config.toml
arch = "mlp"
model = "self-supervised image encoder"
dataset = "photos of plants, animals and fungi (iNaturalist)"
train_examples = 77898
image_size = 32
crop_scale_min = 0.4
horizontal_flip = true
translate = 0.06
color_jitter = 0.6
method = "moco_v3"
layers = 6
norm = "layernorm"
norm_position = "pre"
activation = "gelu"
mlp_ratio = 2
layer_scale_init = 1.0
inner_norm = false
drop_path = 0.1
width = 256
projector_hidden = 512
projector_out = 128
projector_hidden_layers = 1
temperature = 0.3
target_momentum = 0.996
init = "kaiming_normal"
residual_init = "none"
optimizer = "adamw"
lr = 0.0015
beta1 = 0.95
beta2 = 0.999
eps = 1e-06
grad_clip = 3.0
steps = 18600
batch_size = 256
epochs = 61.1
lr_schedule = "cosine"
final_lr_fraction = 0
warmup_steps = 370
weight_decay = 0.05
Rows from block 3, named by matrix and row number. Rows with one number belong to one neuron. Each number is 500 + 25 x the weight over its row's rms, rounded and kept within 0 to 999. All counts start at 0. Numbers have three digits each. After the name is the row's rms in percent of the matrix's.
# fc1: MLP up (model.blocks.3.mlp.fc1.weight, 512x256), inputs 0-85
# fc2: MLP down (model.blocks.3.mlp.fc2.weight, 256x512, transposed), outputs 0-85
fc1.404 101:513468479473512514491505488476424487478511502487465483460518488533469494475461509482516522486527537491517491484565503495499485505516499506526491498531501504492502519423520534464501467504506502456511517500503509498511470495511477516536483524527524495464532501
fc2.404 098:541513531515499521465472505581530515532481469483493548520492518501517517518449515487470516533489495473489522483471495504486522496521488487516476514513475527473490499516486468534492475455523498537500475495483485488525509485513486487479480517481521485504496520
fc1.405 104:527492512523475565525436497520537482490526524538512494511471551481491443497476532476514507524445511463447484529500490525482488430501482497492495513522502506490476495513484503482485500478489540493508512447537481483509509509499459544532487480536507517531523489
fc2.405 103:473480471502525494492537517530440506485512481449511532505539513479500502496452494504480514501506509512538485490502495514494533532542504496494508505514536497456470507477504483452498536465472513489510511567456503487574516516514486476472474576510495505488517499
fc1.406 088:463494516518512524460493483517494489473515512511510483486528481465487454525522496491509481513497482481489474501540510488486533505522480536500470501537506507563477504496468518460497485531524508495513524467519480479522494484482475486487487466520479515451523514
fc2.406 088:455511531511498522507465496494487511481473510502534482497507484491483505496509482509496502467515506514535471517535484473496538524470476586489566458507484510526529470507512579522496541559479486481526512500518498502451500456531495494528501483475473512552480461
fc1.409 091:479508509487530460506530494494493453503531499498477455480478483492471501487495498500478506484509481504455529493476495503486481496497522498458489473509496496540460502507503474507501463462491504504491509513499488520508518533480513472541508440509524488460496530
fc2.409 087:493446505513482459512523499487499511498450509503510513495458493519468522511515497496504484489524463507512513484511562550527418532459500445506496507459517482452507542468500529493472495486439507450519499487493500494462548497512466550480477513435487511471513467
fc1.410 106:538509487469514487502507478471480470519473505504475478474464528504479511455504490493528515572494481510494514488503486520481526463498497506505483508493475563530494510497505472460487552522490480491499480491515483504456500552508520472489480512555534498484517476
fc2.410 096:453519465481516472508466489511516498491456503521536510530507503538470467488550481533528514474502503477511480535528474527512500506515504551520512496511501486453562478522487472525529480499493474488467518493550502466467472479483520510501488494495486508537474520
fc1.411 094:492535507532544516520507442509499478487481504460507511492472497526510462500506497431492483527526551448540488537519510546506477477484505508478472453487534481520489520500489486487499505468516497493499482504524502503506521572492478480498501499486495523519550511
fc2.411 091:500485505476506491520526543470508559520436517531519521524515514494524497513478470503469538497484513557525504480467508489526507501467562509486540488502500516510490479463519505504491452521523506513518498488494489492489495470494492548478514474467502468499477519
fc1.412 096:510483507521540550500533488483459481523492495519510499475500510486448563464525481489500513536481511459498486478531490505513497501491509484491501444566533501488452495493495504482465519461517501460506483524502516486508502455517471517453504550491487517505506515
fc2.412 094:482516512512500512487520477509493516488549500516486520480486486529481532498524521510520485486448447492470490478525543490473487482534524464506497517516506513536477497503452552532481499507486514484493512466529491478529516458513519486461486487499467466512495555
fc1.413 106:489472488529525530459508507463529466526533523509490527512444512526526496502506494507476473502522543494473497530476549479503547437480464499514514468492437506537483491527528500501522529566481510501550488480486488503527486473473477484533499479546482511502489470
fc2.413 101:481500474488473490520524553499490499503494491517505498467503501493470478510468549529513501510487490538481488482511528474474458535497476442538491484525528504450543539533524487520459494434473492495467540571513492488493484541498513496484479517463503504487516513
fc1.414 102:528509528508518549442524462495502470485500481509480530486474521460512510493487542495466469531520526440509489472482528528504548524507512509545501501523485510509505479503519484525459545505516491491512510524490515475563517439514516509498483519506486510496559456
fc2.414 107:493476458496504472494521436506442496497519501494504451478523491523483485512506516488496502491472541505484523490515491507488467507477520522488485511526545492523490500436487498484511467512493540462529508497500474513511503478506493472500530518563536480486508531
fc1.415 085:498529473545566546504489450525493485514506489526524527486503535513501482460498523468507502544530512457525487538541480476478493485484469517515482448507551493500492503457510457522506497483530537506494480506505510516476495555514473515484490500491526525480534486
fc2.415 075:468474476466537478491526513520502509531466517523497527523542502554522521510496468506525527487454490493504491484486528490471517499500495481489503491511468529485484483514515510509482480460497458524502465492521465491487510469499490471480507520492478502496463512
fc1.416 091:473517498553528541468516493524461488484518486497485489456522519517501557486463519484485490494549506440463524504483477491513542542538494523437525507531492484510434484506548473517494464503520533484502512474495500503547513502509516457511517504510477466507532504
fc2.416 087:511532485493487485484463481478552523489537516503502499483452529519494532480529472493509505513525520458517466506538524501464488498477535493505502500501513503528455508510495515470451540517459486468508489494517504538487524479496502502502483489491496529544540475
fc1.417 093:510532505518506555537489460518505499466480486492503471513472489496475485491471476528505473505509459495513469512495533512511484472474496529514503526510506499531513459457435511519494511482511530488463507487492520477408492474553544505530451514507488470517487509
fc2.417 090:525553481499471497479480520448551515519539504497512538483503548474502497485487512494496517511550519479508499542526504480489560525538538487514506487523518509513462499501520475475487527502491509530498480503480514538538505529487484481479531482511478527482530487
fc1.418 100:504511534509508528453508474491479480506488507554471443482517527474486506446477535508496487500533510494469486493502512519481568509465498512478514464509492530493501523526524534526509486475507485530473504516529529497490495513508514495465487543550452513509515496
fc2.418 104:504493497507472492484478508544500487483531489463485515484519490527542472530489525497477509557481495495505511485523501524529473502511499525485517513476466498475488446449502498498507517548480487457521485500501506501545494488502518464507513492490521483460506484
fc1.419 113:528530526501507469544483497548509510483521493539535488491467508490465518507471503472507482498485481496436477526509495444474521506499503532494499525495506489523474534506498515507503497512530517508532530436537471490490496483505504540450496465512485496575494495
fc2.419 118:504467497502507524494485533509470500488517466487487524535505500504527499516497512502496478499486490527500476497460494483523526502542508482502501486476494486530505485484491505465513503457507541536508554521476484495542479487483473471442541537544474501470511536
fc1.420 107:536561546509495528498482477528487500482507466508473477494525493517490540520517506508493520497527469479495480500505496515553518515500521534510493521488519502549501471460505486503512495543525499510485520456486474487506492461497513465448476513514503533483525488
fc2.420 102:508504462491467490516527473519466478551493513459492495502551506510522499471457495487480524540523534490521493514499454525520518510539498491523519524509547494468468470515543474464501546490491524480525457521479507526536509530514485470503491535544543521533497466
fc1.421 092:473511526537433527463529496500465502486518452460558510494521497530484538496482477470486508521497489511490530535520551476482553540537506542488487513528494496485480500472485488456511493492518506500491499513522474511506542510508529479537471492493461524490500495
fc2.421 091:484423511471521512495548555484500527508491496466508571534491512517505497513516482448484506483465514503506482493512540525520454522463504465496498544501524480485506521499470541484457487482471498465496513535502471501465529490480461468491527464435467542515481541
fc1.422 097:477496499525506462485513491533495498517530486486484501466496528511542506481512537501482500477522480471493510510486525511528527506545490519445508526493488508528465504477513475470482513544499534522524507493470538535511510531488499468510476488521527519494530456
fc2.422 103:488491524472476475504486510529505486517521498510500543500506501538495509475473474498513548491462465480474517544507484517555468480529523513499507499520505483488459445479500470487520495527506496483473478461529465500514501515487515477500496504504487483499456510
fc1.423 103:528513518513508538532493478554503456486462500552487482481522503487520521475449477474537502503507516487486486599476470505523530513481504535469483474543508506488511504534519488491510512458491508485496516473547489462517498502510480507506444583546496523521520538
fc2.423 110:507503473470479474495494536415499502497526473491500507488509481499489525487554478525482536503504546513476496497546528494513523543446512487501519456527475496557488467450502548496486501525504484483526444512490511500501459501480470494480539490541477501489511498
fc1.424 093:480486509514514506499524490495487505522459494513534480489511497502453505535467491532504515529514489503497509538537460507522484546526485526522493424518538508472458519515539527491483503492487482488512496482496504488510507508551485483513470508491513528534534465
fc2.424 089:513526534488519449503498514490460478483481507462453528492467473506532517477543488446521496509525507508438508501483485529505498469462488461427509507446506500480532528512462525476502478489499493515490496526498506514474528508494501502489512528491476502515500548
fc1.426 120:524480526530500542480528498470489506473515479532505529495470485522495489496468502520527470506505489506449504531469493487495530526500524514532481473494470456535482484508538542505495501510529483502529536490486472503521481508506477506527513524494458533458504524
fc2.426 137:498491474482508512494507517527507488577487509491493518485518511521495474496490518501502529549451491517505514462511492512480486500513520491524519532538511548445501520509478452516508495521526516520512483535505492495488511481535498491506508488508549459495502496
fc1.427 091:491534515535474504475454486521523503493495514503499504444481465482522456533493505508516505531512479472487531491481514558493481512506522517491507483489515518515477418450474496547514519542499508463505536469473499497477505478480531495535487468482516479476520470
fc2.427 090:505508447498529527514509535450499510498499503541495463532514528504461553498501476527496510488545525508500497517516499451464504478502512471486511464531523480523504521551506518514495486472545466528459496530463506478468497474512506536480508495513486514505491541
fc1.428 088:519529527490505507472544445497497447516510518465496470474498486502507489452503501478562480516592499451498513497501460519525503518531495503510487472531506539477487488510547481516496511469509498519531488513508469506546479458511497515505429510539517484522509508
fc2.428 078:504489497508477508509526533429533504501536520530511516532495500491483539497508517537455466476479522537506468464506537464535500515471498466552482532479503496506553519501484508495507493465508500518523480499501505483414480514471489512468533540525460502481491518
fc1.430 099:475480484509513536501530492524493470485502493482500478496533503486486493457490522526484518485511523462482449499483528460466493487484494539518487484522545488513463509486501474489512505497469500528510519502511460488531488530530496496485478482521485501516507512
fc2.430 093:543527495474507465479482522474541495531561512516474507470498509503544554509506483502506513500511481490494515489494490482447504525509511506500512480470441526545507479477507525519501529505511461545494476484535542514531506500510519550512524455473512470487504509
fc1.431 102:488515520527486532496513487546506488475516506528525497480488481472464519493455545491530524522453491487485472504530486483540484545505546538514470504522513521526482535463525463494506506454507520466461555496529510468521493570498536512480470509504519505502550525
fc2.431 093:486505502501483490480505498493480503550518487495489509464512521526520514496481506576503526500479452550519524459491494473435501484553459496508521522477506533479520495505532481523494508531510494528527478527492504540524513449484525492507487508510489463459459474
fc1.432 096:537504515521493490546481501474514502510551485494506505499470476511534510546517481513492517527489475486496505489518504540520522461466489534537517510443472502524478498515480489519530483471532557475529503460517486521545502501498490471471512494532538513528483459
fc2.432 089:434466455473493484471498502505501503522516533505520479474510481529489476499493503491519502499456473527512502461523544497462464520503564471476506515512509532498496497506477512494505508541511464502487473513497506493485522474493520535549489496470522482509507472
fc1.433 093:530503506499506516529475479489484465512531524526508508498494510585500494467555506509527531520524510479470562556540512506482506434485485523559494453526484480511494473518511459514515507539514515504504503519497461512503506454484510492503466507534500461483507529
fc2.433 085:498515493524479482531510491532469494460496483488469494455481511484464483491492501480502481498496528507469520561474470499549478490480457507484506480567484513510496506522500512481509444458489551491480494496485505509505477501531496487494532498518530491483525500
fc1.435 116:539512495560517491530472479492511492491550479443451546496431523499460532488465488518479485488518498495511539501489518469503462526529521499491492511486490468492483502474537474496513505487480559482490487483455538546505507527488495518523525511492519510497543499
fc2.435 129:471518490449491500500514532478518501509440542564547493533532527493500513543522512541554548509487449508518483525536502523476488510468523526543506494492527529479517494531494535500487514517525475497491494513551454465469521473492514520471455473493488515495449486
fc1.436 117:492543542546467556491489478530505509479537493504491515482478519499484551505458490475510504497507481465461485554514467503502540504529491529463507490547508522498494477529518492497497521460511485497475507473515500488543516506518482485509464522514447525541522539
fc2.436 137:489503438487493467472473512461515511516516505468500507535530512507495507488544515518497520503526549475524440489558526478499530539474521504536506489510495501528494510457517540475472509590470502473528458516490519514516467505462484485487516473533465525519519460
fc1.437 090:503522549497501522439477471471506539486533503466460513477449525456503499537499487513472487469540465472509497471506515471480544487529506506497538511521480509544486510479473523491470585534470518494485493485484500576543512497514527478487475506461486503492542482
fc2.437 079:493495429495545488510477497472483523479498485505526467490492503537490506468524480500515494504469542533473511507519505477498495520486506514475466465500483447536493477474499486455524473532471511470527476487505522525491529512512465487510513493517496462511502504
fc1.438 093:519506498519514514563509471501465502473483507497503454476541491508482469520510527493524508488510561479511477537516470462483497519483470527507464444551505543522495510507493505496499485491511506534517496528491514470525481546536498491510509525513511452454489481
fc2.438 086:542520502501484523472479502466557488523517498498490545537428521528492523507509503530512505476511520482488481516479505468487524445470501458554490512495479506551465472490487503502502525485486475522496454521527490466523526503515507471474491443471501487491537501
fc1.439 090:543566532497537519504465481479518501476479528538500470450471513490458518495482551496485512512524508468473509495528516505472518510484496488499490470529546514478511513536568496485451522501533503518504516470505504477500482482482542515503485481537498503508523497
fc2.439 077:514477472515483487504494495511484482531519505487497567487491520541466493499530525542491492503498499516466512481521510466521496488554485492527494527568509520438491499479496507451536485487477529505506501522467491519491475503564465474511455513526554529495496506
fc1.440 091:474519492534516533531508474484514485508500501494512524496475537518494451507439504534514499507472492469520518533498506482479515487496506499491507423476516509536464512492531470457484519479488519519476553509498492492524522553524507511487481481494545483481492537
fc2.440 084:510500474492488527468504495517508496487492505478493488496508476504500496488483497468490472487468516519470478498463517445433517511477544443496464529492507473533496502503486487504513532469514499565513511492480498490500550485512484528511503510507501506492493522
fc1.442 097:483551523554501505527471479523456491504459506491514468488504515475465470512492504493469483483500535468527506541526461513538553481488493560485528454492467479487515545515512489522520483483491538499497524459526501505490491554516492507509478524490518501517502466
fc2.442 098:509515514447496499503531442502511465508503537500516490501479495506501456482499495500508540538457458499481532496502530535521515485498506535503454478498546505458483490505499494480456544514523456485496486530533459489536525471459516502467457519505489503496478491
fc1.444 099:489495491534498514501523482523480489476493505541519492501521496519527452491558579457508427503493512529518498522505478525558502479475497523497483507495474512495548505499461537497488472503519521480488509490512465462515484484549484512489512519517477508481492478
fc2.444 090:499469510503514530493511515485502512490444511517548497489561526467498514560535476532486523497472490470496489459561505473452526538474529522498484490519502519528477483482497502532479496522492490533532513531510509487484518479505510534502502471470481479489508504
fc1.445 092:501502477509522468521495476511501477496492491536522486477465469507486484537475545514495495505473489492485510588493516459497488459484503532507496469514461542495489516476509552479501536501454510502528501498561501530482508542513489501513477487531501493491477492
fc2.445 085:503486491497473529472471477483508502472556511474493473499515526520503525492497534513472518488498537503452500494503523500506544467438505505545539489532495523546481480465502478488490505476464505510531492508481524490517487443533492495486511514500521503499532529
fc1.446 087:492533486528489530522502485528498469471485469466517471472487506497474490449470525498526503494544526472479476519538505520503508494474474530481517478543510534502442486489498499469510500494501479471458487506523519505518523477523500475512485488516482510525533529
fc2.446 079:490537484521498477503479457526516516498503496515540492537502458519501498505494542500451487477494532483525460513464502469523483480455479485531512519496530461522532478478475539521515527566513486481502503486504515492477517525484531490513521521516473503523488478
fc1.447 110:499473499516527494502505456530507455480547506490500440439495485487513506462499527477532480509502531483481533506499483498532503500489536523490483506500488502504494517500483484457512478531503519500528502500529536521506510522525495505481501534566522527504502518
fc2.447 120:535520519532505502466523484487434479469556482480478495468503498487536524487457480519500489502531507508510485462452501512477531484511496477481493501474518489479493483517517500491490496478508491523502526541473532500531535484502483521563494572526488508471512531
fc1.448 110:498523490522529492529481467490519478510462512553518480477517506497478463511503495529552538525504509466511543568521485486529527525502461594512435453497450518499514470472515496506492499513517510466485519466536495507497454488520501496503485503548544499468534439
fc2.448 124:494510512507523533512482488481496500463498503541519501496459492519476459532466488497481483476504484486520546534476500478516528481489502511511457473475483481524486502474491502470479487468500484503462532546513457496511499515512479475476493507465494501506535525
fc1.449 099:505495556515507474462489492486502488495508463471510511490477500502499529468542531454510481514566506497501460522511442504541576542500538538487515493514500519530491494527542477487514519476503491514507465486484466497545477555498503483535495506515472525537533509
fc2.449 094:519510504511468501482502518431509486490523515506508457506475499500470505533568509545507507486514494511519487456507515461474509514436493459563504507487509512538528503463492539509499480524480493498491498484502509508495485428507525547503496457488496504478516493
fc1.450 098:503543516485482490491440471495508505509504487480454467488488508491463530475499523555503513484501513462470463492496516530494536495508438508505500505524482525489467489508495534519487498491487475492465491520495537502510529479508550439516454499507490486529529493
fc2.450 088:448490522503507518514490509537495506525502494483527533527520498509553476467486522499453472476495536486519459504502494467518483511483521521523515511479484505517513502478497488504515493518514536504554515532511514518488496528506492500531537479499480485483442488
fc1.451 101:484513461537528487488517459503475491491551507486499487455509517542497520526492542479499532514500521441482506504489510493453526508550506512489482476485476486512490459468544469494499458526508498476486516505498493493508481534493500503511490500534490487494550528
fc2.451 097:541513530505465490459472482521531461484485500459471496498456483485534530541550513458508477526515449445502508538464478522519512503477542508503521515504528511543485483516489527525497571505470498549492511497487512486516524495538517490472474509469497496510491481
fc1.453 093:491494472495506527500458474492517533500521531455507474467475489494485490488495485549480500487494535497528481483513515468483510481490463519529500484474447466516484500437455520472507508501476511515496529516492551513450483502512492524512503482491515530494492465
fc2.453 089:490548482490466483467522473483527521513564523461488517479470517521506512470513512495500548485514505486530502469519493504494538522484508490521545485512545517496447491513521444440502481507527504483523476463486521514521515498485505520485481490482482489537528526
fc1.454 093:530555498554528493496519477500514447492499452479481470466468500514466533477542495470529475520509527447502476484485486505512482491499527494490469481518544521504469489501481506495527542494511515535519468472480536487472523538526525546508514482520510487531528520
fc2.454 084:482502494532477547511466551492563550525513510550527534521501506449491497472480503541469518483495509530543472482498440458525486565520490488517516495493516498483554483490516547521478503517503467483502478500474521515503462426475496536491503509475492516502474503
fc1.455 106:466540504524552494506552454497496497494476465517474469461505459458453520467496479499528484485503499490489526525446485493462509479474534496519476473541526513530469466514488465496533529475514527531480530497508517492449520518528534535488459522525488474481521507
fc2.455 120:506477516489555513520475538525507562476524521470526559522492547526532492537513521472443476501487522475500501504546527501528448521530507515473480531492520426492473499468489510493488482550501517466517487506483478513512485500483442483529520472471504504495522493
fc1.456 106:514503512525489540456468466509527474503538467472451513491497492534511461494492491497492484529505506501516472454491472505557495500499501512508507526506497524513470485471506504484515537531467548520589488498477520511538495509547496421499499516527512481491518475
fc2.456 104:469512506530499462512481494512515511512518509500517512472492509551465540493523504511513489506480518457499496538541520525524481504540520509478509501495529465486478506501486523494512491525519500447494467494466511480490512506478501455523472476497511499535525486
fc1.457 118:501494529503499468520479487487483486471499496523497505476487481471486530467488529521509500518478498488541472509516490491545517566505517503510524465468496501539503471494509522481500517465519504490449502457524528522451515536531537473461517538510512482532507524
fc2.457 138:481492483503488494478526513532486511548501502487481515486549514503494505558475489503467531511474496505499512448484508479433506517516492464505487549521478538472477464469486483508504493550524494499514519480498521494527535447507523499521494470457547465475515499
fc1.458 103:490466512517496492503458504479487516464492490501502497520503502529474530485519497468498455474482542486483491517518499491548479530488538516477489483482469478533497499452486517490516474501508556479499523495489506524518473537514495484463504499496466516501529504
fc2.458 105:477490476504445467571532470491496477492485500496493501486475488494485478465487483510530507501517462534578490478485531485528405523512537486498543535486532516482495479506498498502519514446525514496525468544478525482461506505459508505490525506481524512470498468
fc1.460 108:490497498490496468491460473480469488504498525515484484470500505493489486519516524534510500499445497495476471528461465463502520492466517540474522486503448532496478507494470526502516515532490513522534542526473505563518492492561517523490462521513519485542484529
fc2.460 125:497449528501510503499483523465504496464520496482476473529479492473476531520503476503489484488544481498462473475468542508511481492472549501466483520489506469533498501494497532500489522505483517467479521501499496503486491470481486525496512477506475540493530509
fc1.461 101:537520505498477498470494505514480495452486485509487487489498467518511517495501487482554491524497489522490518550537488528517522467491482486446514485534506509526502511516525509524495506500519502480521524487529473477569529487503477471469479587545470512518522491
fc2.461 093:513501473490466463480486531463489487537525467453473536499539493476511510492537484502486525514498520483494489471529486469486529540516534480519521506523485542537488462480505500498480519478493476505514474554494532502538500507496482483510520498500461496469506524
fc1.462 095:493543492519496496519503513505491472486480468541492451503536474496514535499521471537517509506541503461485502532509496527500481540447492528508495442472552508489502495523514494522503546453552496494503507479494522454492472514486538442500488559525519507507513500
fc2.462 083:503510503518533503521468514485501493497454529495472530460469520492503500487513478498504504480527493501541503488537486480478498484512499497481533498447513495509563540498504515514480507495510519468478481515502478513499498478471500508486488489508487511528522490
fc1.463 097:566519493505548501550515471500479451465526506489478457475454506498498518499502507473499442547525492485491512497511482501523507520477515501516439446495455514505492504503475481476477500470510499513477485503530532531537535498530493529504503507530485540455504507
fc2.463 099:506464526511504486505469534512480534493458478485495539516489459498525489473486509466489490501524535499503507536459490542548505469491497456476520507483504463476501508519479481497486512485504529496506510514500481491478497544507495462542514513530496500506520479
fc1.464 100:505535562500510559495470475510526492476492529492502514507482511513500520479496496489494515523525546440490496534481534522531511455475484520541496500528530498492469432507511506535474543463487493497489492464479484490485509475547495491507502490486515548552519458
fc2.464 098:460502498502501468528535511537426515498475478478491491452546504478534514526485502478476528509499495511500501541500468560519500474526461546433507478492461478485475524500503493491507477520516525486527555544496490521523522559493485446516487526511518510498489509
fc1.465 095:472492497531513554482501494476519526485480474535494517505526520479465459503478470502500487515525521477493492486492494494491528518522528518507471492529475511510489516485491486480529522492507515490523506540493519498501463521531472519500497550478488540472516466
fc2.465 087:525496503487518537518484514504511502502462500512485503507479496527534505506525513483550490520546488485495527520480477503534509483468459498520488498520523506526507483485486524479508501463518503499481492466506497513482469490521473453441533463530508483495518510
fc1.466 126:539502510508511506507483479510501505461556496485532521485481501448478460463535485474525501496511487502491509527514471527517546459462520530515513507519503496516480499492440525488508535516506475490483513534487475527510460489502504509482494525486505526508492472
fc2.466 148:495507468483504509475507534530516530557495513539500495490530521532515487518472498509503511519466488527492511458511481476439493520520514477490512515511472552469503493513507470534492481527504484542505483510509507504478493466529500501535484506488539455503494486
fc1.468 090:512515499485497475489495481491476504459536500515477442456534505476464529472476498463511512528518512515500524482494505535451530488482525530496494501497498558499485519430525497501492524505480518500524468489481520503490466475559485518507512557546497510465553512
fc2.468 081:517509547522497508520504453534524521500472497480508519513429538456489476491498514529526490489489477485513524524499515508487503473490497508498502519478494496488494574517501466513491519454467542529465476524519478521461480509477495487480484488484475521510524525
fc1.469 126:481497501531478479523531459492467467494476481518503440471490488473482502498525483508551480502494501481494489524463465497477520484506516516499499475514523519542487456515489462470529514479531506491483540503497508491483530519490532530532486520538497530501495509
fc2.469 151:532486524474509523487464537512514513479561509478475533491493538507534500517477548510472497537519482492456512462531517503507485517494499513489509541479476515465515531472513530524475495493462504465530479480499504541519426471513485470491526484493500498473530501
fc1.470 114:543495483484487503483495510505486473489534483528500485497494511490521525493514574512505498529514500499491513499508519519513489523456489488517477499497497496511498515511506474446517474411508494502452522504483518519494492528532534551484516517508536521520556523
fc2.470 129:475465488512535470528491518505469510492525489442485541533487493515481483502495493491468492466513499562513505519475501502530484452520467503469502477522508494497501516489516496492498459505456531504489513556472485526514474547491479460483543522524462485502499509
fc1.471 107:461525497525502466483481486525469443512528510483474466469473546521480474450497534493523463517514546483484490486503484517538496477500491520464495492496488515484465514516465469503509458528490519486523495515500536537479478509544530520528476485511500477517517503
fc2.471 104:561466535458498504548488533505567506484491490507504543557453496501533532529475484475503507499498508476477494540498518499488485512459555517523492514494470487562490501513480542508474513525507478502507485450518500475508500507496488496458534457488484514497485501
fc1.472 101:490562531515494512492477483491517483486508471530505511496465523470511519501569580519482530522466462453460504484512508499493582532552467495491493490493483482517478530516518479475513490509544530508504492474525486521539508535504514462468503468511459514545542503
fc2.472 099:467441452485506449521510490453460497482529516481496448474545481485453485473537488499507500490497550519540498469549500497475472525502493487489520482489499520486537499514493532483505508484489494447483479507503522495515497484504514564523503544509526525500511496
fc1.473 106:475556501522495528473472480483478492487501515506464485465505503483476501491474486499537558504510483440483528508509504502514575512510498534471481474545505506472461473486522474481493473492495494452480519487519475499517508477493521490492423511495500520509511533
fc2.473 110:498509474518497493497470527492521505531507494487524522544528539550510491508510526503477511497533574475545454494539515481511496524495479522526489503492512481480500512487516518486501516550494500477517475516463537531504485549503472476524515476509522536523516455
fc1.474 117:526523522500600524486511451518488479495483489503503503475504507513509530549495507505513492519491551412507514504483472503450505497524493522495405508488502499480512506510494470522483505536525499549485489498501495493512493471511500494508513497506532450475512516
fc2.474 181:513551515519556539461500449532470482457512503475482455423507492495516506530506560467472460513475542440485513485476479516452521502534480475454440524472515454481512532506456502519499499513513498518478498494496505507533512488497495471515496531507478481490530532
fc1.475 089:467504500523490517499501492478487533479504523517524516485518526483473493535504505463477433507509522486507515510526489454475501509495548524490502524492508496533499516496491497471497522536491541514485564509484537496476475485467506554494521468493479523531502503
fc2.475 079:514539517540520504495477523495519521472516466505476492463489495489486484520484493476525491498504490448484525475457466505468526533521516457470532493476502521504491483514512494506551493489540533520490473470476516499463497462479510523504506496501502476479536529
fc1.476 097:511516526498563495500513441492475457459506540522488479445516511484505529521520520500535502559525508471536515522547496488466501519484506528502467476485526533465519550519461506476475526492535501481486478505569467488480488489486517526505486541555488517492512478
fc2.476 098:502469505528500529456461529566495529496519469467450545518515525509501495496472497462481492492505515447501513504490543512498466483507521454490517521526508504472499480454478446500511467458491531498532521514471530490544495487542476480520519507471485502503544521
fc1.477 098:500547547521493564462485484491494479492472508510506473500487493476412547466489502494520507489545523455475475454515492503490551489482512499518495497539543490494442480497475499482498526504532493500483476497504502486503488423518515519520491534498498511520555506
fc2.477 089:464528508521510513493497471528458541503476481454538516510531512521493494498461506466491498470497548461482475530520508550478530456513469523474540504486500473488476504487498478512482509496490512496520508539496497494496503527495489446492474547515471505560517463
fc1.478 095:518476487524570485511519461487494468471522483533471518465492498509487450520477482456502469548470507520519549511487513507457472505522502491449468475480481499544497516541458537458487505501542529526520498518504508508480514547471477505477500509517504495470516504
fc2.478 093:474539509524499529509456471493487537511460494487511517478521484493480523489474553487503485465528567482486468483534524460499498515512487507499549509533542499473512520509513508528469516519501508486527523469486479472501501482482486497518486460482470487541534470
fc1.482 089:489528461491504516494495496481473506437468497508489448477509499504491509543502497484549510551548490460484529530501483474498530552503494519481491450493524484528475504515513497457497499470529510471443517470489519470519474513530525485473444530472506493507523490
fc2.482 081:493528512507459484459482472504532486510469496492508484482515539528487548500563506499567523477512517440478502493546527544515527461504466508492528493546493521531450503480468491518510537516507475473462467466502507488479520475508527467497474461483479507541529478
fc1.483 094:470526525503513475509474473546513501501477501510516512489522513527482511490496488532519545510514476456490500523534513523510481536508497503495531459485504482455486482489521508548495532530485507441498540496525500488518517475476543489550458490479504507547496431
fc2.483 089:490502533518507456471513535495464527481493479514471543461494485475525497518484467462489467489486509539518541499465492515482501471508507468450521500448534500553475501538494469504522455486516534538498531491445494482531506521470474518475530506511501472478517570
fc1.485 094:498537532523425497484496466500501494477511499512481473481483506481443485482467476520504519504491441491500496487501515484486536489523506528501553502505493563532531502497522507523502530499493505461517501466506525521500501503505539502516449551527539519476519474
fc2.485 103:502491510473413519506518510505499503519482505507488500510513517500470440483508487502521559520490454584503516467500505495491540490511468528494558513536476546496485466463519493484480465458472498499527498511511486515476492471536521473518483485491516508479454483
fc1.486 093:523483499505489502541515478508478460440522503505492491496473497544518530477507488484524516526483500457512543542515510483506527527502509559513495464475468472528507481463507488478515508470538491471477496500502464515522489506512502528516494529529541488520502465
fc2.486 092:490512511537488483503493500497465512484505484508478508454448506540476529508483485493453504479473468538499552527494494503536517465537459478439504484515472471493501515499493496498501495483509525518486519586481498526515495506527480461500507536492518495502492523
fc1.487 095:496533477490497510490469489516467509497519513580506471486473515504434472488511503485532516507516504508443519520504513486509526464512504498482451511518502478541517509487491530512471510492529496468507491482524480496530469484504498483502490538526519535479489464
fc2.487 087:511511490516479525557518483509514460497460483519497500513504501493521462486535482538520521506516461474512521507486486529516469519500500538539513485503569470476504477506496485503505514487520516493485459541502473480516510448475483511473469528538505505488451515
fc1.488 089:509516529505518507500490474516515462467499498489501498448541480502529481479499470501519524585496488489503486511476435485511526549499511499523513492519505477513534475512516490525533518465531493498502510491518487457521502504488540495534502518526537490487499475
fc2.488 086:496486470458479462537523502483539477495509467534529500520514467494531520497514526547502520534475520513484494507473497483542481499468526504551481494538481499529482434440494489475521525526495476512518454504509496495461491515507523484472514498518510483495478472
fc1.489 092:509497468505510489479527479513466463459472502493487425495524468484456512509516475500493452532507506506489452526484470476468504453464517479487510466533467496525494505534485517535488505549528510530468506497482519503497483536514529499502520532536470494496502516
fc2.489 089:522498525502514495483487552517521527479520464504508530525504476503522511543485498487472499532481512521499499503480521514548479520465531493500502516497477512470492441487469562492488518539512467478520541490492476468553484490506509465524520496478478510493489464
fc1.491 092:528515537519520512523517474501519469426465455486478474513471513475562488476473501510483501502452486463512484508483508482502535502503524507499484506481511530519504512483528462447525503451526528531483492467507470487479496555478477508480494511483496476460489490
fc2.491 084:502449495479529484520502522533492508451492532510490462454496507523480542524496523494557515492524515519493466486535543489429445504468489492439479516485511468493491525472489532499493499494479497464494509466511519509476528456511508557524505518514544495520521485
fc1.492 110:542501492537492489526484491491516470481540502518515466470512517549502442548488519515490506522510521475471505500519522493470515502526553492505443473481481474492484480482558512495535480511522531459538494447507500492506503507490505513523498485538492495510542516
fc2.492 117:511480522508491489477460497526520477457495471466478481535457474479508529543523484464517452498509480481485524534449511499531500499463532508505512500538474517561505485474460517509521567521455530512491487456510516504524509477553509491463526498492495486509512523